A small image captioner, trained from scratch.
Model: 40-pixel images, encoder arch mlp_mixer, encoder width 384, decoder width 128.
Data: 203450 training examples, 6.5 epochs.
Rows from block 10 of the image encoder of a small image captioner, named by matrix and row number. Rows with one number belong to one neuron. Each number is 128 + 32 x the weight over its row's rms, rounded and kept within 0 to 255. All counts start at 0. Numbers have three digits each.
After each neuron's rows are labels from the 100 images, of 14976, where the neuron reaches its highest value: "responds to" is what is common among them; "place" is the part of the image that holds the peak. Only what is clearly more common there than usual is listed. The data: photos with spoken descriptions (Open Images, Localized Narratives).
# fc1: MLP up (encoder.blocks.10.mlp.fc1.weight, 1536x384), inputs 192-383
# fc2: MLP down (encoder.blocks.10.mlp.fc2.weight, 384x1536, transposed), outputs 192-383

fc1.747:147089162133099140087126160142204147147074097122153161113074110170139107108224101093094119142178117107215142152108219135132141154114154130159147142105141136101110165137129127088182144172149164113120086083116140151101112147042145090126130106118185136103119108123129105105106088151130128116124124135107126064082102118081094097117147176105097113122108152078113176156115069099135075150128179118035074132134115112100144099099148108165089188057147079156151106139105159205123136127068096121093127173117156138098110095112164124066060125053133109166104190127102177116104132118136084102
fc2.747:135128140137154144079101173165088120115171106113141148158132107158157142155128123149141098152188124171102109122117072096119091152109065180094102164112121097100143155130141116102143089154158139150175132141097118104200150113094140102177144172116173088121095084151189131139141089170102196156119090144111132089092125151141139128175131122099192154183097127161081142107136144135103185075075086113102135157088123150134136165081093129121120108181149095137122133140056106134145111158154082096087104117108108124117083155138055149167095125126041102094131131113113139125128134078132144096
responds to: text has "grass"; text has "ground"
place: middle left

fc1.514:124083143191089134111164130151098060132147144162117106119154097146122095137120138144158180103208120127124097138178133066157102152104117135130186134097129128093122131098096104138233150090084138160104149131138113140144156177123095167156139130137106133132122119188109093165161133159164118165166113135205165143097068212116117159148092129062107133114133122112137032133151132129148120174156133099139122172116115163139128151183128101134138093135072138101084120072174139107026146173131129132174108106141155112119148038167125137122097103143140107134136071138126108171136211132101132146
fc2.514:168085134129197153092158149107117116085179157121117142124094116131145119080107163187099151111167138115116155127159135159099107128105037086117134142092133213089151072129097088136139079135098122203057133168142146105164112125078171178154145093110208111155118125108102112153158140160127186147137116129135086120116100109115144140170105125145106117124117126153067138180122112122135180098117152120172166139160092092180120076111126123092123136116100124129168161113115098104116133160166153134071141136130155160093148116214115109130117101104113121173111123139140136106179139116160166162
responds to: text has "standing"; text has "wall"; text has "two"
place: centre; top right

fc1.228:112129189107143168130144157126150114166093093151100162138125122175139122100172075111070157164109143147151147148130184148115167127171111102140091091160163151107109131093145104103138096161128138148173136167112163158144146135125139055117180139114132102092126114134131173130190083186122183127130137160072116160091167172161158169122168121153147094160076173149129118085120107142137137141105181117115151079125117153123068136125104110097067142119097133162102134110126120233130072137103079141113130133098201146177118079148159120136159147013082118172099162128107082144125107131170075086
fc2.228:105119179132180106157148173174156084154187190114132177174149141140083152123135109076078128127172182095140117134134152110167148112122086101167070127080133126109103119123161132106157093182161150138131122157070109143167103119104146099133112122112172053066097124165147163139166111153132165151092166155039156166111166158131209149110139108096161100180144118161083113104139130127112147159070162111096108090135083122174062134089173096131039155106115116152061121111106137165112104132109100136064105150053168137181121094179126158183097143132151121124082167138151085179151165130179052100
responds to: text has "people"; text has "ground"; text has "playing"; text has "grass"
place: top centre; top right

fc1.365:122104151099146138167133183147087042092085133152077108123058152106164156156188078111140183147117146118146157153164139055133101077125156140181211157135112131141174134111082118125158186200097157147095120116150112136102145184134107150093119113130155154089165154131076085138088205147193095187131079107187145158084118133138097111101151128133135112097075160133136065142117095200172069133085141149124180147112135114133117154121098133156128121149089119175059153051204134136064176148101139108107113124153112123044165144113112141105200116133097153151053067151127112155114128126099134118
fc2.365:158087120143133115122124139159169139156189135166116204130115181159117163073122073110105174137128146172140151078109158152105100128110103176209154158120109159134150140155117122169140135151145088156121152155109141106112132134136119121174155107173167096122122169140158150137155133135156135119109105094150123119110138113077137128136129119156208120145073092150046112164106108160127124088070107092066143122071104116176156098092158104123128177144126109152127155113148099148119152176153061109095117112165171064090143138098125193140108116139134075157077155139114164129137139142106117141
responds to: text has "flowers"; text has "plants"; text has "color"; text has "leaves"
place: top centre

fc1.570:121057164143213143176141139086099183154105113146119186186142143106146041134127098106100156155099122131131155157128157117087173118169104147138166112116103132112120165175155130127135097128131148080159112108148158161115126134124159113114138101074129129095137101163049132121181054174120095129098103124112154138115154153160114148176148192126126093117127141163122122112109074101066123149125156109084106100141087069085161132100139073125158138099152119151103157146122162201106079121073150189150126153164108195160101111175127132097133197077110124135095168136140159154077161112151071142
fc2.570:148115104151158162148119122146136161087158091142131133128079163156173157158167070193084135113084094117152115091096091133104115131084110153102129146138108115132138144125154119112118154109148107179125163164122123082143140155102081085164128131188111049154151085146091096138171095138188150096120146150140051150161112102098098153155091118104191114134125146142065128140114120155114163106124096176129114179153147136104172135119152137128055119126080103099152134125082135133191153152092057103084165111104109066119089103209123136088102094096115105140081066101104164136120086039136059120
responds to: text has "grass"
place: top centre

fc1.209:133099136150077122171111112214142149174082120114131100135148096056130184195115093154155147140086137124086131136093114101112093168153135186149165145181169130156103118062092132092231102152133153113171125120143056174104146155113084103134142091113116100081129135104185100109129131135145178145130160161091107161154134169131075112127132148172084153095097101082132106184147139147181137140134129160168127182104088138130152144166121130128168186080070158077112140102133107148096134119144178121099155124163072141103198148139171176080133111111191112150072073127105066135148159101127120088
fc2.209:166109123122103083122120118061071184146104122143100116118156146100076140152138154170183102132079111145174156157129082095072124097138099148109136083142156153156067137082141121071126169103112107058136142131132125146124152123193071147120173086145129202103129124075162137088096107141099144095067155132126156156151154131107118130075113117166126164143166087071221134156094178094107127099153107108113149085121090096088179149110170137135178157158160170089149102174136103100187157068109222159184131123129092143077141175093198110139182103081152130110216117157088161154137115084105132088
responds to: text has "lights"; text has "buildings"
place: top centre; top right

fc1.741:193169116139140149144137126166153148094177115126150165116092113094146148126163137172151111155135126116165143168193176141109115121159058155171160131154144110097143084099129160143123109136169110163112064133149154156131139151133172152122130120131184161141170130158104128126145127152132121155128086113125101123092121091148083161099080147140107172170149178131170166187105090161116102150114175127053161095167111138111154130121137077170109179130119108087150178145119189157131136133098105128141143166101145130118152176171120127106166108093149146187113161085148123134131173135177101107
fc2.741:096133164144182131069102182159124155119081169095126123104164108135170101166145113083149150172184159150157151109167145160110089126169058145140189166072124154070098179123096156133206120089132165159154155102092138110192121190158217154189126150108180146159083073113175105122076112129082131166131083132165134152119132142147123141139130164128097160104099116091069126136147107115098139071077108133131138132103139117132160132091094102137147110127097131122176129124132172113123147167138121125083109176147107115111078140141095172098156127107074145109127165140140159119153127133148149157
responds to: text has "black"; text has "white"
place: top centre

fc1.449:124110129124053119175117083206157114183104141143119100124158110066140170211092089142135156113087137083119118120098127104146156177159161161170196137160148133146137134053109146088231123153138135130180144122163070205128136170119096110152108095097110106063180110072155069120107171134121153131135146175099119149149089183155125121137099152159108119094096098092110125148121149157191134165129138152161175160102085172122146134142098146132147190071098137069122141091112086130101140109110167115071158135179078124102189138142195177080160094092177137150103078125137067122132161105134113088
fc2.449:179093116105082100140127106098101188183117115137115113108133128089069131138141142160155115127060141162163177140170122088113152082165128138122151078166165151174066151072138182128123156126104143076135106137096128100157148130174057118111183092128105179105124113073176138110117097153060164126081124147099131122174145127086085115093167118155111142162154109090192160129132165114092148104150137106096145093126112153089162122116156129162176162175154138106116106174168123115187148087129179151170124112140077102077127182078162132144190104122157122154191102170057140134174126089099132102
responds to: text has "lights"
place: bottom centre

fc1.730:147084187153131122150128118130106056160108114126159062140112110103151174145139081161128102137126177095201092062092142157174132197118129116109144101147114118143121126073108080096099176136053127184157128104088078192074121138180077118146120162174167156126160094134125113130104166121160177194129129129140101156055111133157117109036132109181109122131149135121169158111152162208179137150102140164137130178155094087151102151151126138124158108114163145122076165083149155134086127120139120132175149096158180111108141187103152131111144094110114101166116079101147066131119149162130143100
fc2.730:188128096094125149145134059134180143108187145158161161112167182158143192131142123153163082106067080143133119142079104151104151139117130142184132066142132078197145055147148085187046174166084099117138064110150124108139125162173086109092136092137116125097141163121101114171141113163145111170079100167138100184135120104121093134140135158152102130173065145079091180123106136146062116141127096146123186118114141149126149154118146092141139167208132135150132158144156161128156160144163141136146148105074098109154136130159085092129170131158129122169126110171136209071176137166091163157
responds to: text has "flowers"
place: centre

fc1.350:116102108128182162177130123206110136177098106138056151189110130206141155094198078118106140099142131152134122151105126112124109142111128121125154116123173129161191167078149114171155169157107137125149133099150126179120168109091150139128145136137111117103132147164105083116147150150127153119123109119140108122066103109161121099097147162094176117143116162109072074166089131159147127101080183117159142139137088095123120172112150098164156114102076095189100122068161146164145116180115119114102089135142172134136160094096076129126139133126132129131065139150170161154149192156122133087
fc2.350:123110124100158058101160122137110077158160152133066131162101107104136082172095158155137131138102092122131139116164100118132113073183070182095178162095115097126169100117134120141145085073124054108100148136125121108144137178156079122182103191141209098200108188104109100118097154159136150169099095136120171148155141145121138151104086141182128183133100118089101121228103194162109062122093182158133127112063162099132133160111146120138161129127137148056142123109100119111114117144177172130094144139134135128079168143077061137142124133165141139130162092199093135123139139114150188131
responds to: text has "grass"; text has "plants"; text has "flowers"
place: top centre; top right

fc1.607:146090080070178111192191138145134084119071103139079140173114119100118141126114121131168215149142096144123118141171145114113142146106115212136154136129148131167199129138140120156148127160102118144159104136111133193109117182156113189123124131128174181149118119142100063107153165149158088195101128114163142156134140119136099109104130109096117131081063137122114129165134116132167067116102152132133152086144130075144124127102150168176157127191086146153122194073125099168049143187108128167159112103129100125118157122112111156114117148142140092164146068142153164147115141086089173104
fc2.607:153097114160151106080140161101073171109153150131102123109083134125126170120110091121201101106171145127146135103133063119087105107128077105169134228081104129079085139074159163164133115151122151112108122118105187080177184153122102121184142154172172148146093107132115099109071169182092111140107087089153148112094091112116165127153091102203158163176101066081146129131122133157126119147104106118106135162061119133159157055156132093117127113099172115109127075116101124118147121127083111129128071118174120088094162180098155176142141109125048048089092180110189147176190137130089146083
responds to: text has "flowers"
place: centre; top centre

fc1.675:096174118124153165167186130177082112074108110133136104093120134113130103153192116091112105123141139130127155161174109096135089084112110085147212163171117092141194167105103139153159142171151079159119130091125095135109113093088107135131109213168125095140153139195089043169147149127191084122112178119181142157154123147150108128128145155108120147111142158075153129100131167178092052163113195163109154135160147098121149193194117055192142128183111101112074141101184188206083131128084116134185139117115128113081179091141128118096118101114101085133107116153131139129208134121116135165
fc2.675:111090132131164120174120141121115074118143120124124115149057161162086112123156110115114129155192167158124140087161141133081068067155116112124094141125073114104138130101186154176148075088092065138121140174079130132088116147106100135172156155188147137169111117151118137132150147105166093189121128086127153113178110125146167158169104112171141121112115087174060114137155139112105097160101176136139092121135100114126131121154130048133129166161124138125110127100147174158088107112081087121143169101076124090137156092070107138132068096113090106150083100159144139124138134162079151141
responds to: text has "flowers"; text has "flower"; text has "color"; text has "leaves"
place: top centre

fc1.546:147183073103112134112112135210129136142117097151197130089118070177112173097126091144178154112131171114086095133125156119132116139073086120142109127112115125107085111140061146124165164157147132148143121098127133126151137133110136113100127185112137158140126144113172130212161111157128103170219154157129086147080101122052089112175101152118103191145127130176143147080176096102226106112130157084084152138125098201148101074168100197160147119095122157130071153056157089128130077107151189116154112179136171130027154148139092126074146118127131097126120122123153134088148203136082137107
fc2.546:173087147116064108114129146088195129147144176116122126093162106085149116093088151156146150106151160144078155088121145184127115119128039069155115110098089138061117059175100155159113099108130116136149132147126152110166179103158117148110150110152210196147144133161109147125151139131055150121104135144119141086096109125123116163188113134168119094155159087217203108125104136078113142176189140108114122159158069151116124104166087123079155164122165132118136121128102091115128111153157117110185125137135162158105154169131155186169125153130083125151140137117169131138165133174095200179
responds to: text has "people"; text has "standing"; text has "wall"; text has "sitting"
place: top centre; top right

fc1.553:117171115148170205182137144156099158104068073133099143119078116147121114101203089086120103108154106116177123113124113071120082106124133131159152167123096082091162123097055092167148090181118133102111102071148129147086129089132158145135123167165162158146139096169126101139141123153101059112125162109209101174088154104087113154142157169083086115145186108143147138062118083108082100154158174087116139124124140086092169144134126071132205100159113067138111169085177199211128089113072102143172166138186124152119170125151147121111144120098084098126094175173132175126126160111154116160
fc2.553:099100136115118157191166131188150167121116145140103149177127167111151169137183076133176152095156126147125146113115152107130060134092115126176083097143093085108147143133165140139127103110114103121179175131109151113106161173121089131131102111166174154111122141150094108172138107151161098160054178072174115145103089133121101133202112156123158084118100111172061132130146090092117114172114134120124087143078088082120179152155136099143156110135140078144123139092157187186101135191071097073135148093091125104146115139124111140104070081127099134179092108121113200106116135136103170144
responds to: text has "flowers"
place: top centre

fc1.315:161192126149111113145122145146162166141150100123184153114118131115136145135107154129167146154140122119129139155139171130136105159157087137230182160137195071122136089111114150171163167146179144124086029167128130119124107151123171185151144107140168158109154096171118141172134176135095119138172090135189146125097132089169095165141097193137150157138154148124178161183103101152096118123127164112077142132152128101144146144135144091149152139127124069096185190131147106118145159121147091139122159185121144159100147139165144175105138126071153135223131190148142111129146173112189128129
fc2.315:108153167135171112079125180119123131150107188073137130134156110145154091135130140116214166189179167132159154121170144153103068089162046120154167153080109138105119184129130142137184126101168172140138141111076178099199120186145217164163149132069199183148123074137154128110039142149108137164091075123161187123116162142161083136121112185119091174150095141091118137132122100144057131092115118104103144141088112117119140157095136076166160140131092122149203124129119118100116166161107132149126091187125113134120081120139113161114163121097062132098163169169122172152171104167126158137
responds to: text has "black"; text has "white"
place: top centre; middle left

fc1.680:172168133139158162163145113201211159104175100137160142112124165080129105151115165148147119195137129154093165142164180134116106120150110129163198157132132133100134140131127167170142096112175088149140077137122131134129113139114153139129123065176146153156134112169091087158153169137136131150115092149125162124146126091166115149087100174122096187161165175109136138166099118128089122094131167145123137059173095119129148128086139066184181167164168124076166169163141192136141139147136108134148181153145100131118112127210070142110184140109135136198155149098119149072103149124189115100
fc2.680:077156150149218092109123197172158137095114170088161115106148135150149138157146115084112143166164178151155165109158166150101096099153042133159142146046149180083126164139133174140205128106138144131126142091061143139175102168097242134232091138120163167159090067123170117122083116109099116143111081128133124137133138110151114125137136137103085145112098116086080112113156094087102150067107110114135130115126122123121161149067089103189122132104086160125161169125135168102143183131126113121085110206111104114126049108131110154107138095139109126141120160163108135141171150184194120140
responds to: text has "black"; text has "white"
place: top centre

fc1.696:132130178097070144185125156128122065081146142101099089125108191115103134166144085072066126170123120169175133118102141125156097154121101156175150131122082073103085103125092120090139164200102108168165131187114073113114153085125116174146141101108162067092145150178180169164126205158182080149154163132168152130103091168181130126093181129084154100077099100141138134168117031188120157163068124123180150141152105123184102193098120128130090134179094125162073110073143175133116159178081140129106147117105140110172135121152129142158115106124129095191090103106123213083113116115161135075
fc2.696:168156034117156117149090155136148149089189160138183198067137114155131184048136104143113100156102158165071088112114077132098104132089114138196118168143141187168113140111096160156110181160119092195069161147136204109091096141074163129138137126138097117108149127157119124155115168156097153130142137087141109087106082014130114133108098158136142159152132112143097170147184056132166170117135087077120152114116104129123103117109209161101116214128120079142167151133108139100164180185162105116106137172123128084116130080143137135129112074138124134085094168159157189141202125140167141152
responds to: text has "grass"; text has "ground"
place: centre; top centre

fc1.355:149218120160145149134101113093139136093118138145137187130121113109160162127116123099151150122164113076097065152093113117142155167106086131130141137125198088161108110140086133124111160124133173085161119132163094133149096127119151133126158106153139150079180117135096149149102179127090125154122135160157112113103106130128072196177129147126125154109146133109148092108102145127179083200146191109139155149156080164108150127251145201119089154131113124131145164098130117111111145087132123123111140147140106165137112092138138080181146140060104180150103152122189155145102162143194100114
fc2.355:171100135133160138161139154111119153152099150122106106081086113154177103115158112124100174119109174130101092078098087124086101124116105168076132178156143164134175156086131150119174151138064153206105159118114184165067108119113149130186115129142127183175129098177105102115145143087172117133134076078132059096129129110098051143097163077069155111079108116142112113130115144154202154156161102172122141175183137120136160108151149150135174112131092134137174106104107090092148149143133082073138100106151137033195120108107117079081132104111095134174098155169151137125092091130105133121
responds to: text has "black"
place: middle right

fc1.732:130116170171134131140144117142148136103150130130087140094106178129107097125191114112067122166130127079153142156143164130129119107132171110131139088117137131092099107179170143114097165143165125148171124160132138105113115125077119221126186153097115069089143145122130130126106101179140189146121138135132155134131139135123129121135169192118133123156116153131122185166094084125136137088078148111095150088159118117147123097042077084127086173188121113143145122156167129158157138132067120114094154172109151159127114057164144123113191126150148139147120180186154176084113164120149109134
fc2.732:088133063133131137129105171137095148115153145120156133116163106114182161122092123160136106114092123110110112155116034098138094147095060166155151152128121101155145128106135132086169167110161140164091113055111164145129072187164112082113108124116150140148210069148115120135144156096105105141157103087146100177086097047130109179125055139147159141118118135131134157108181126122127193178190072160087158178144147101083148205196118177110097129065149141081157142147096121095138162093184091078153109129117093123161099124098159128154131099162137133067145090064135181157156141140117142141
responds to: text has "sky"; text has "trees"; text has "grass"
place: top centre; top right

fc1.147:107139121107137202114169132152083124157078105118062121152059168107149122171201115098153125151135147214178188178185151065147134095145125124140141150174138061152131140080138155145135140192095118114079111118118150131093126128065118105130142136140118155055143143180067091119195090099157086131151114067131129136099086121171102096079135139121159110092089153171130116180086165153091088172107137158170095142138125085144124117123098107135180089173115074168112139108155143222108102204129156120146135123125151126109148155126144132141094142093119095179062129115098178183116086119061126092
fc2.147:161142083168112113164122141133131128131203192149148144111106163131117139108142110108101187131170134113105122087095160148084087118143071158147169196111070102085077159106150162134177129087121093187135180144086128143083097158115159148178168117164219064153137115146161130127117182113122109122138157075156176090152116092045131165153080158146141119122135097147073109141144127120138130128098143102106131135147067151169123090112133093093120188120114128102128062130103116088110129151096120049127167188151160077107155090091152135136098057098129139173113147149141188066154137144108134153
responds to: text has "flowers"; text has "plants"
place: top centre; top right

fc1.245:108137141255185142125176134130136136098121079130134106097137191140135173203127102048171140145126166125107097060112130105146152160159104225108150117115164085091156082159136153118132200151142170157113136119139148170086097078118107189149134167120152151095140134077193154099153130120141146139153165079179148116094098096153141157203153101071162164154051121164153124149169124150146167091072103126151183084174127112186118160076151099122127123176148107183121133101107076150112130177148073132089115128107175120086076114144149160151139117177101109145128152096107069131130170117114185100
fc2.245:103182132198182078105200147154128174103124185094182042064141165130120167146162102057162093126123130076148123110116136126126087162154070174159137107167166112082149103140151136155110159136111143152139096041074156196127111151097110140210088117069144143135156113151130157121113144155144168127159060090104093081080108104151130136109112157097121214168097198106102186151140130134147153139105176119172200107079128128114098168117102121082112110105129106132140091141169065117143139113159128088076091127103111129154093137152120139097197106139068146114145176147144096087138182167164117144
responds to: text has "standing"; text has "man"; text has "woman"
place: top centre

fc1.331:136157118106148196145109132140117137144100088180152202088086136129186157122151075139137176134137145124109145160145155131152122149071157109174149124139153071181180109045147161136144149208094112141120099138147137137100116108119138077085137099155121148074178124115083097150159158086167084104154115138217113107150070138074061127116147143121111108117112176120164120108142124174187100204100109180104165148171147171119128112191136177138124134141105147142131165123094128104119177118140086098155145081129151168107129163119130112089135133054106120166071126121145138123120106103095152150
fc2.331:113117123154104112125136178191180135165196126151173166074148143135052120112133111143136159142169158082144113119124164152107120132096156064139097090111157168133104154166128093138119157127120150104147185161089123141112123102077165106156105070122069143082082137092156188173185157147180188104103150123080160141124129140088135154159099095092090067174126118138142051103144175110153147095129158081113185109060074132157089133115123163118156198139103143171132109141169151142129131161156176121090121136131128095125201100104076166183132102186158106178103125168136076157140120132152064110
responds to: text has "flowers"
place: top centre

fc1.600:202167147146166143145114148153135167126114109144151054101088104119135159126154058172144069171094111152112050197110137181128115114138141152108145139115118129130146138127141157164125103121098102145141088138145153175102163106120161145119130181182099127141111110154098082193110159133126109158125092159176122063182087123085052114105159113150103136142139143086153125100157112180126166112132137140156198098088159127107170082085110102147192096152068121116164142115157108122134150105110165138157149122141145174111142199162069158114188142141109108130134126124096117131150159132081117105
fc2.600:085116149136119119121122150158122170117159164120101128148119107135162127175131069138135153114100136121163157141159164090118158124133034118172170159034160149119104122131092137107197103114114203139147154102090122109188151164152165123170084140137145166136108087106127071112123134145085102083148072143160153191077135157119152088092154147121081102118119100089119109140129093108147128144114100159166156180136126146117154106164092137175132066070105156150093128092078162133124130136119171120133098159169124145111071138133176175025163126135117109116104153137130177107170152154166137123
responds to: text has "lights"; text has "playing"; text has "guitar"
place: top centre

fc1.216:140074141126117200183115153158174075141141127208075142108121136147107087112141076119042152155178119118114101123109155172133104137179110162142163135156100124125133153149124149122134117147137163181155141180120122133121146134154074127129208122162147080159109140165141197151199161154160133119145147211092079134130187122109119186130167134127119126155123185112126139161084115189082110128116217101115161108136155176187082132116119154140128146158068088127097130099150099161101120163130089164096139128145208129155083093133118123153120139066136149175056119114106184105130107114215005094
fc2.216:147120111108173133185148216197159153110199164164147152122183115160108105103135080138077177136185137102139143082141151151160152113110075101139146176041112168087125144115135158136147090118132146211112158192038138133154104148137158168156151093092144051166083075152119130166155153133081185131086156152099092110141131089107138162111120109121120106165129103189061150137130094129122167117114151128141119081144104132166080137089171120153069177122078109138137123147079152120145142177146073127028154188115150129159087094160128180149120099145174100109064169154184130146134132109187050122
responds to: text has "people"; text has "ground"; text has "playing"; text has "wearing"
place: top centre; top right

fc1.611:124124187110090172147110168184117098130125133117084082126106170153111122183146084081067134117125109122144110125130153150134106160108126165098143087126103098107052129125111116123151140164103118164162095194121057110085149089140108199155175082112141061093150115162190149108135158160210128107165204126140169117112111206127132121084166134072185116109115125153102151197156076187138151153082146132150144196131114126143107158101104146109062129164114070136095131099149175145116118146115138128104170102127184128147151118122123180129113117126151108169126064117117176113153124094171099103
fc2.611:130159052133149118131103185129163139110142159142152175077106116152150168092153095124117073175148147142128096126137064137122066138136146176187150188138124192164147132101090166104112186099122060160084143065161185148131100180096153123189120163120054132164143125104100092135088173163112143180129115078160127094112057037131144139125087155139142180130086090084069165186135079091175162127091110081161180110091133069099125086116191116120087190121132085116193137119103133142169204173110101122082153148128091103108119099139127151131154072159133180049125148151175181127182142143139146127
responds to: text has "grass"; text has "ground"
place: top centre; centre

fc1.166:182138140125137168202174167082141093131105117152102114071081077134140145084157170158116164110100095098151089088102181139088107114167116126161164183119165154128141171110094117175157151164127168112146145170127135129135143149149155189107193103106125162137126109092102087127170085135145160153125163137158116084165123186101103124120171115063126101149129134089153042153149085185160163102137161090189115131156114114151120102136128157129122125221066143165165105051164131126095122206143103117125140193189129104091142099158103181090162125087119151168158122146150157129123154122106125146
fc2.166:156123078117124096093142147111088090082140163099156130132118086116126143157070150157149104132143128160054139163148105161136108149098029088117104091110105098116081100106132128120129064129144128153115092107125160116167075151146126086151116112111137144089138073171138111108082174117072175130084153110121143177087154070136134157122084163161114141165154185136167143123156158112142182221157132136081133100144124119148080122175140114105113119064160183105157133116042084087112080132121156116199091157104158212169148112097186116162108108092089101150120088078198091129157105132106160106
responds to: text has "people"
place: top centre

fc1.266:161204111094161143147149123127160132078144126150157130111105114142155148140146104105153093188127128134191081108075119151110100188131116132158147080183049122140118130141086117186081149130123122118111135137131102162109139079154121165119173162133143070161130109129171133248133188159142126174182111169144147140146117092140129176098110137154101178173130118098116121134132115178199082099104205079173166130187094122176150131138097172182098166131126162103104133116132182160134096124126086149092213097135144111128219155178133137140090126148158129122110163088208170076174095129106112140
fc2.266:150175077142149123177126154126164111092110107146196123093080103137117171128137138101146092180174175142138094044080107121064095169157147123125139136164070146073097176109132118175114162128103114157109141199123115151086157074103125162132195139166114099167086086096156148173157192149166143178148139100151139146140088115136123120160171097141163168140153094084092139101166144129194091085133145104160150109144059165104146142146079113141150184157100119177114093150112153156147095146147139108095173113151135082142183153146125129151106100142117102084117153124196134167110104145065118143
responds to: text has "cars"; text has "vehicles"; text has "road"; text has "grass"
place: top centre; top right

fc1.673:131179165161101118109155106096149147160147090124147103151135147132162132218150133095152101156133236135142092185071097090146052115145085147146157157124152034120182091104176142131132127116116116100123092133162095182107115064132164150146110123159144130123207147138143079134107160111144106204112115143168105159084121123123116137151086152133164225145202145120199118146076174171129084116104121151160154138132138145146166165119170124124118098070166119093126104133109123099127152083080110182146110145079116142161101156166142135152141080101070125145135199065169193110144145107143130107
fc2.673:133097091138118078114160108197139141192172159115121075106120137138071204118068087106198102099150138101078155107147149134162153177109060069133118104115158091129110127136134124122075151178145165114126079118114162100145154202152113116138108120096200148125146145156129136163157160195156128127140111110096146148080128119092154181187103123156147139159063124126135137131172126155135156117108097120136177149089100162093111079116141173073116135118171138136126086118145114146144098123152150078106085186116098108127120153122072199125174111156108176180127123099145135101181133122097170138
responds to: text has "black"
place: centre; top centre

fc1.461:104165172140109149118140075158154149105124119128086071116143127163125149158139108081115099130119068040112134171130119153127202131098131107086166151138146133165080154107095141156138159183154136109149066178165092084109135078137068134103148093104123046119183132101184103188100117156114138116149175185125137103125163207126123104170190154115120148149178113077162130106091125166135084093085156130138153070157158159121134128104165139168074127097078107227073119118142176149136109099087117141106162142126072131091151156183093161130169091161135175146072129050201122090100091149148120152
fc2.461:099186076139196116085133133109092125097156174131151130204171081135135115085134186133161101120142109102120119140144082158109097085089111141165139137150069100134158128108168085145072061109142076130045107147159152115126108145101121126129157124094138105092156153160066108065099141163152142126085081149122072131102145039148107192118044120194181195157125123104144175170121152166095115122138149154139106165138092145112101231141148111114112149096158129079170132153072147121163108128125184143142132156108109150132144136123140089144121109096067158122141159104179130183178139114111145186
responds to: text has "grass"; text has "plants"
place: centre

fc1.172:129152142138156134171113163123136053131154152119109141138149114132137155094178109133087204138135157084175076137071163134095174186147140165150150176130206128146168061131044135066124132110152152102115142122128049191091099102146157161082160132097150133155147121138191101143164187147192144180130139147102130131142198153141115137106117127083124156119133117101152081173088097149169111135106148089150130129120194101131049174119125190157142158150104177130112149036157202126061126151143158136128161137118124136099142090143112132097124112167147167153153135108171159144117170104195095065
fc2.172:146122132134132143123179142120148172130128166104139072121131113162107135171133116111119099117140153131103172095147111139102119128101004044094072136104101116126105098089183150136131101143115146145098085144075192126194104110107169157180111109087158088078092086141127160117167162139060145128149066132086076078119148124146097132136161126118085095112140158181142131083118147124093176166142178153090136132165072210120143138109100116106087091108121121128101166184100116090173090121163104105117113158098147151185056131148168121128146136087074110188104140141164115128112144160117094139
responds to: text has "people"
place: centre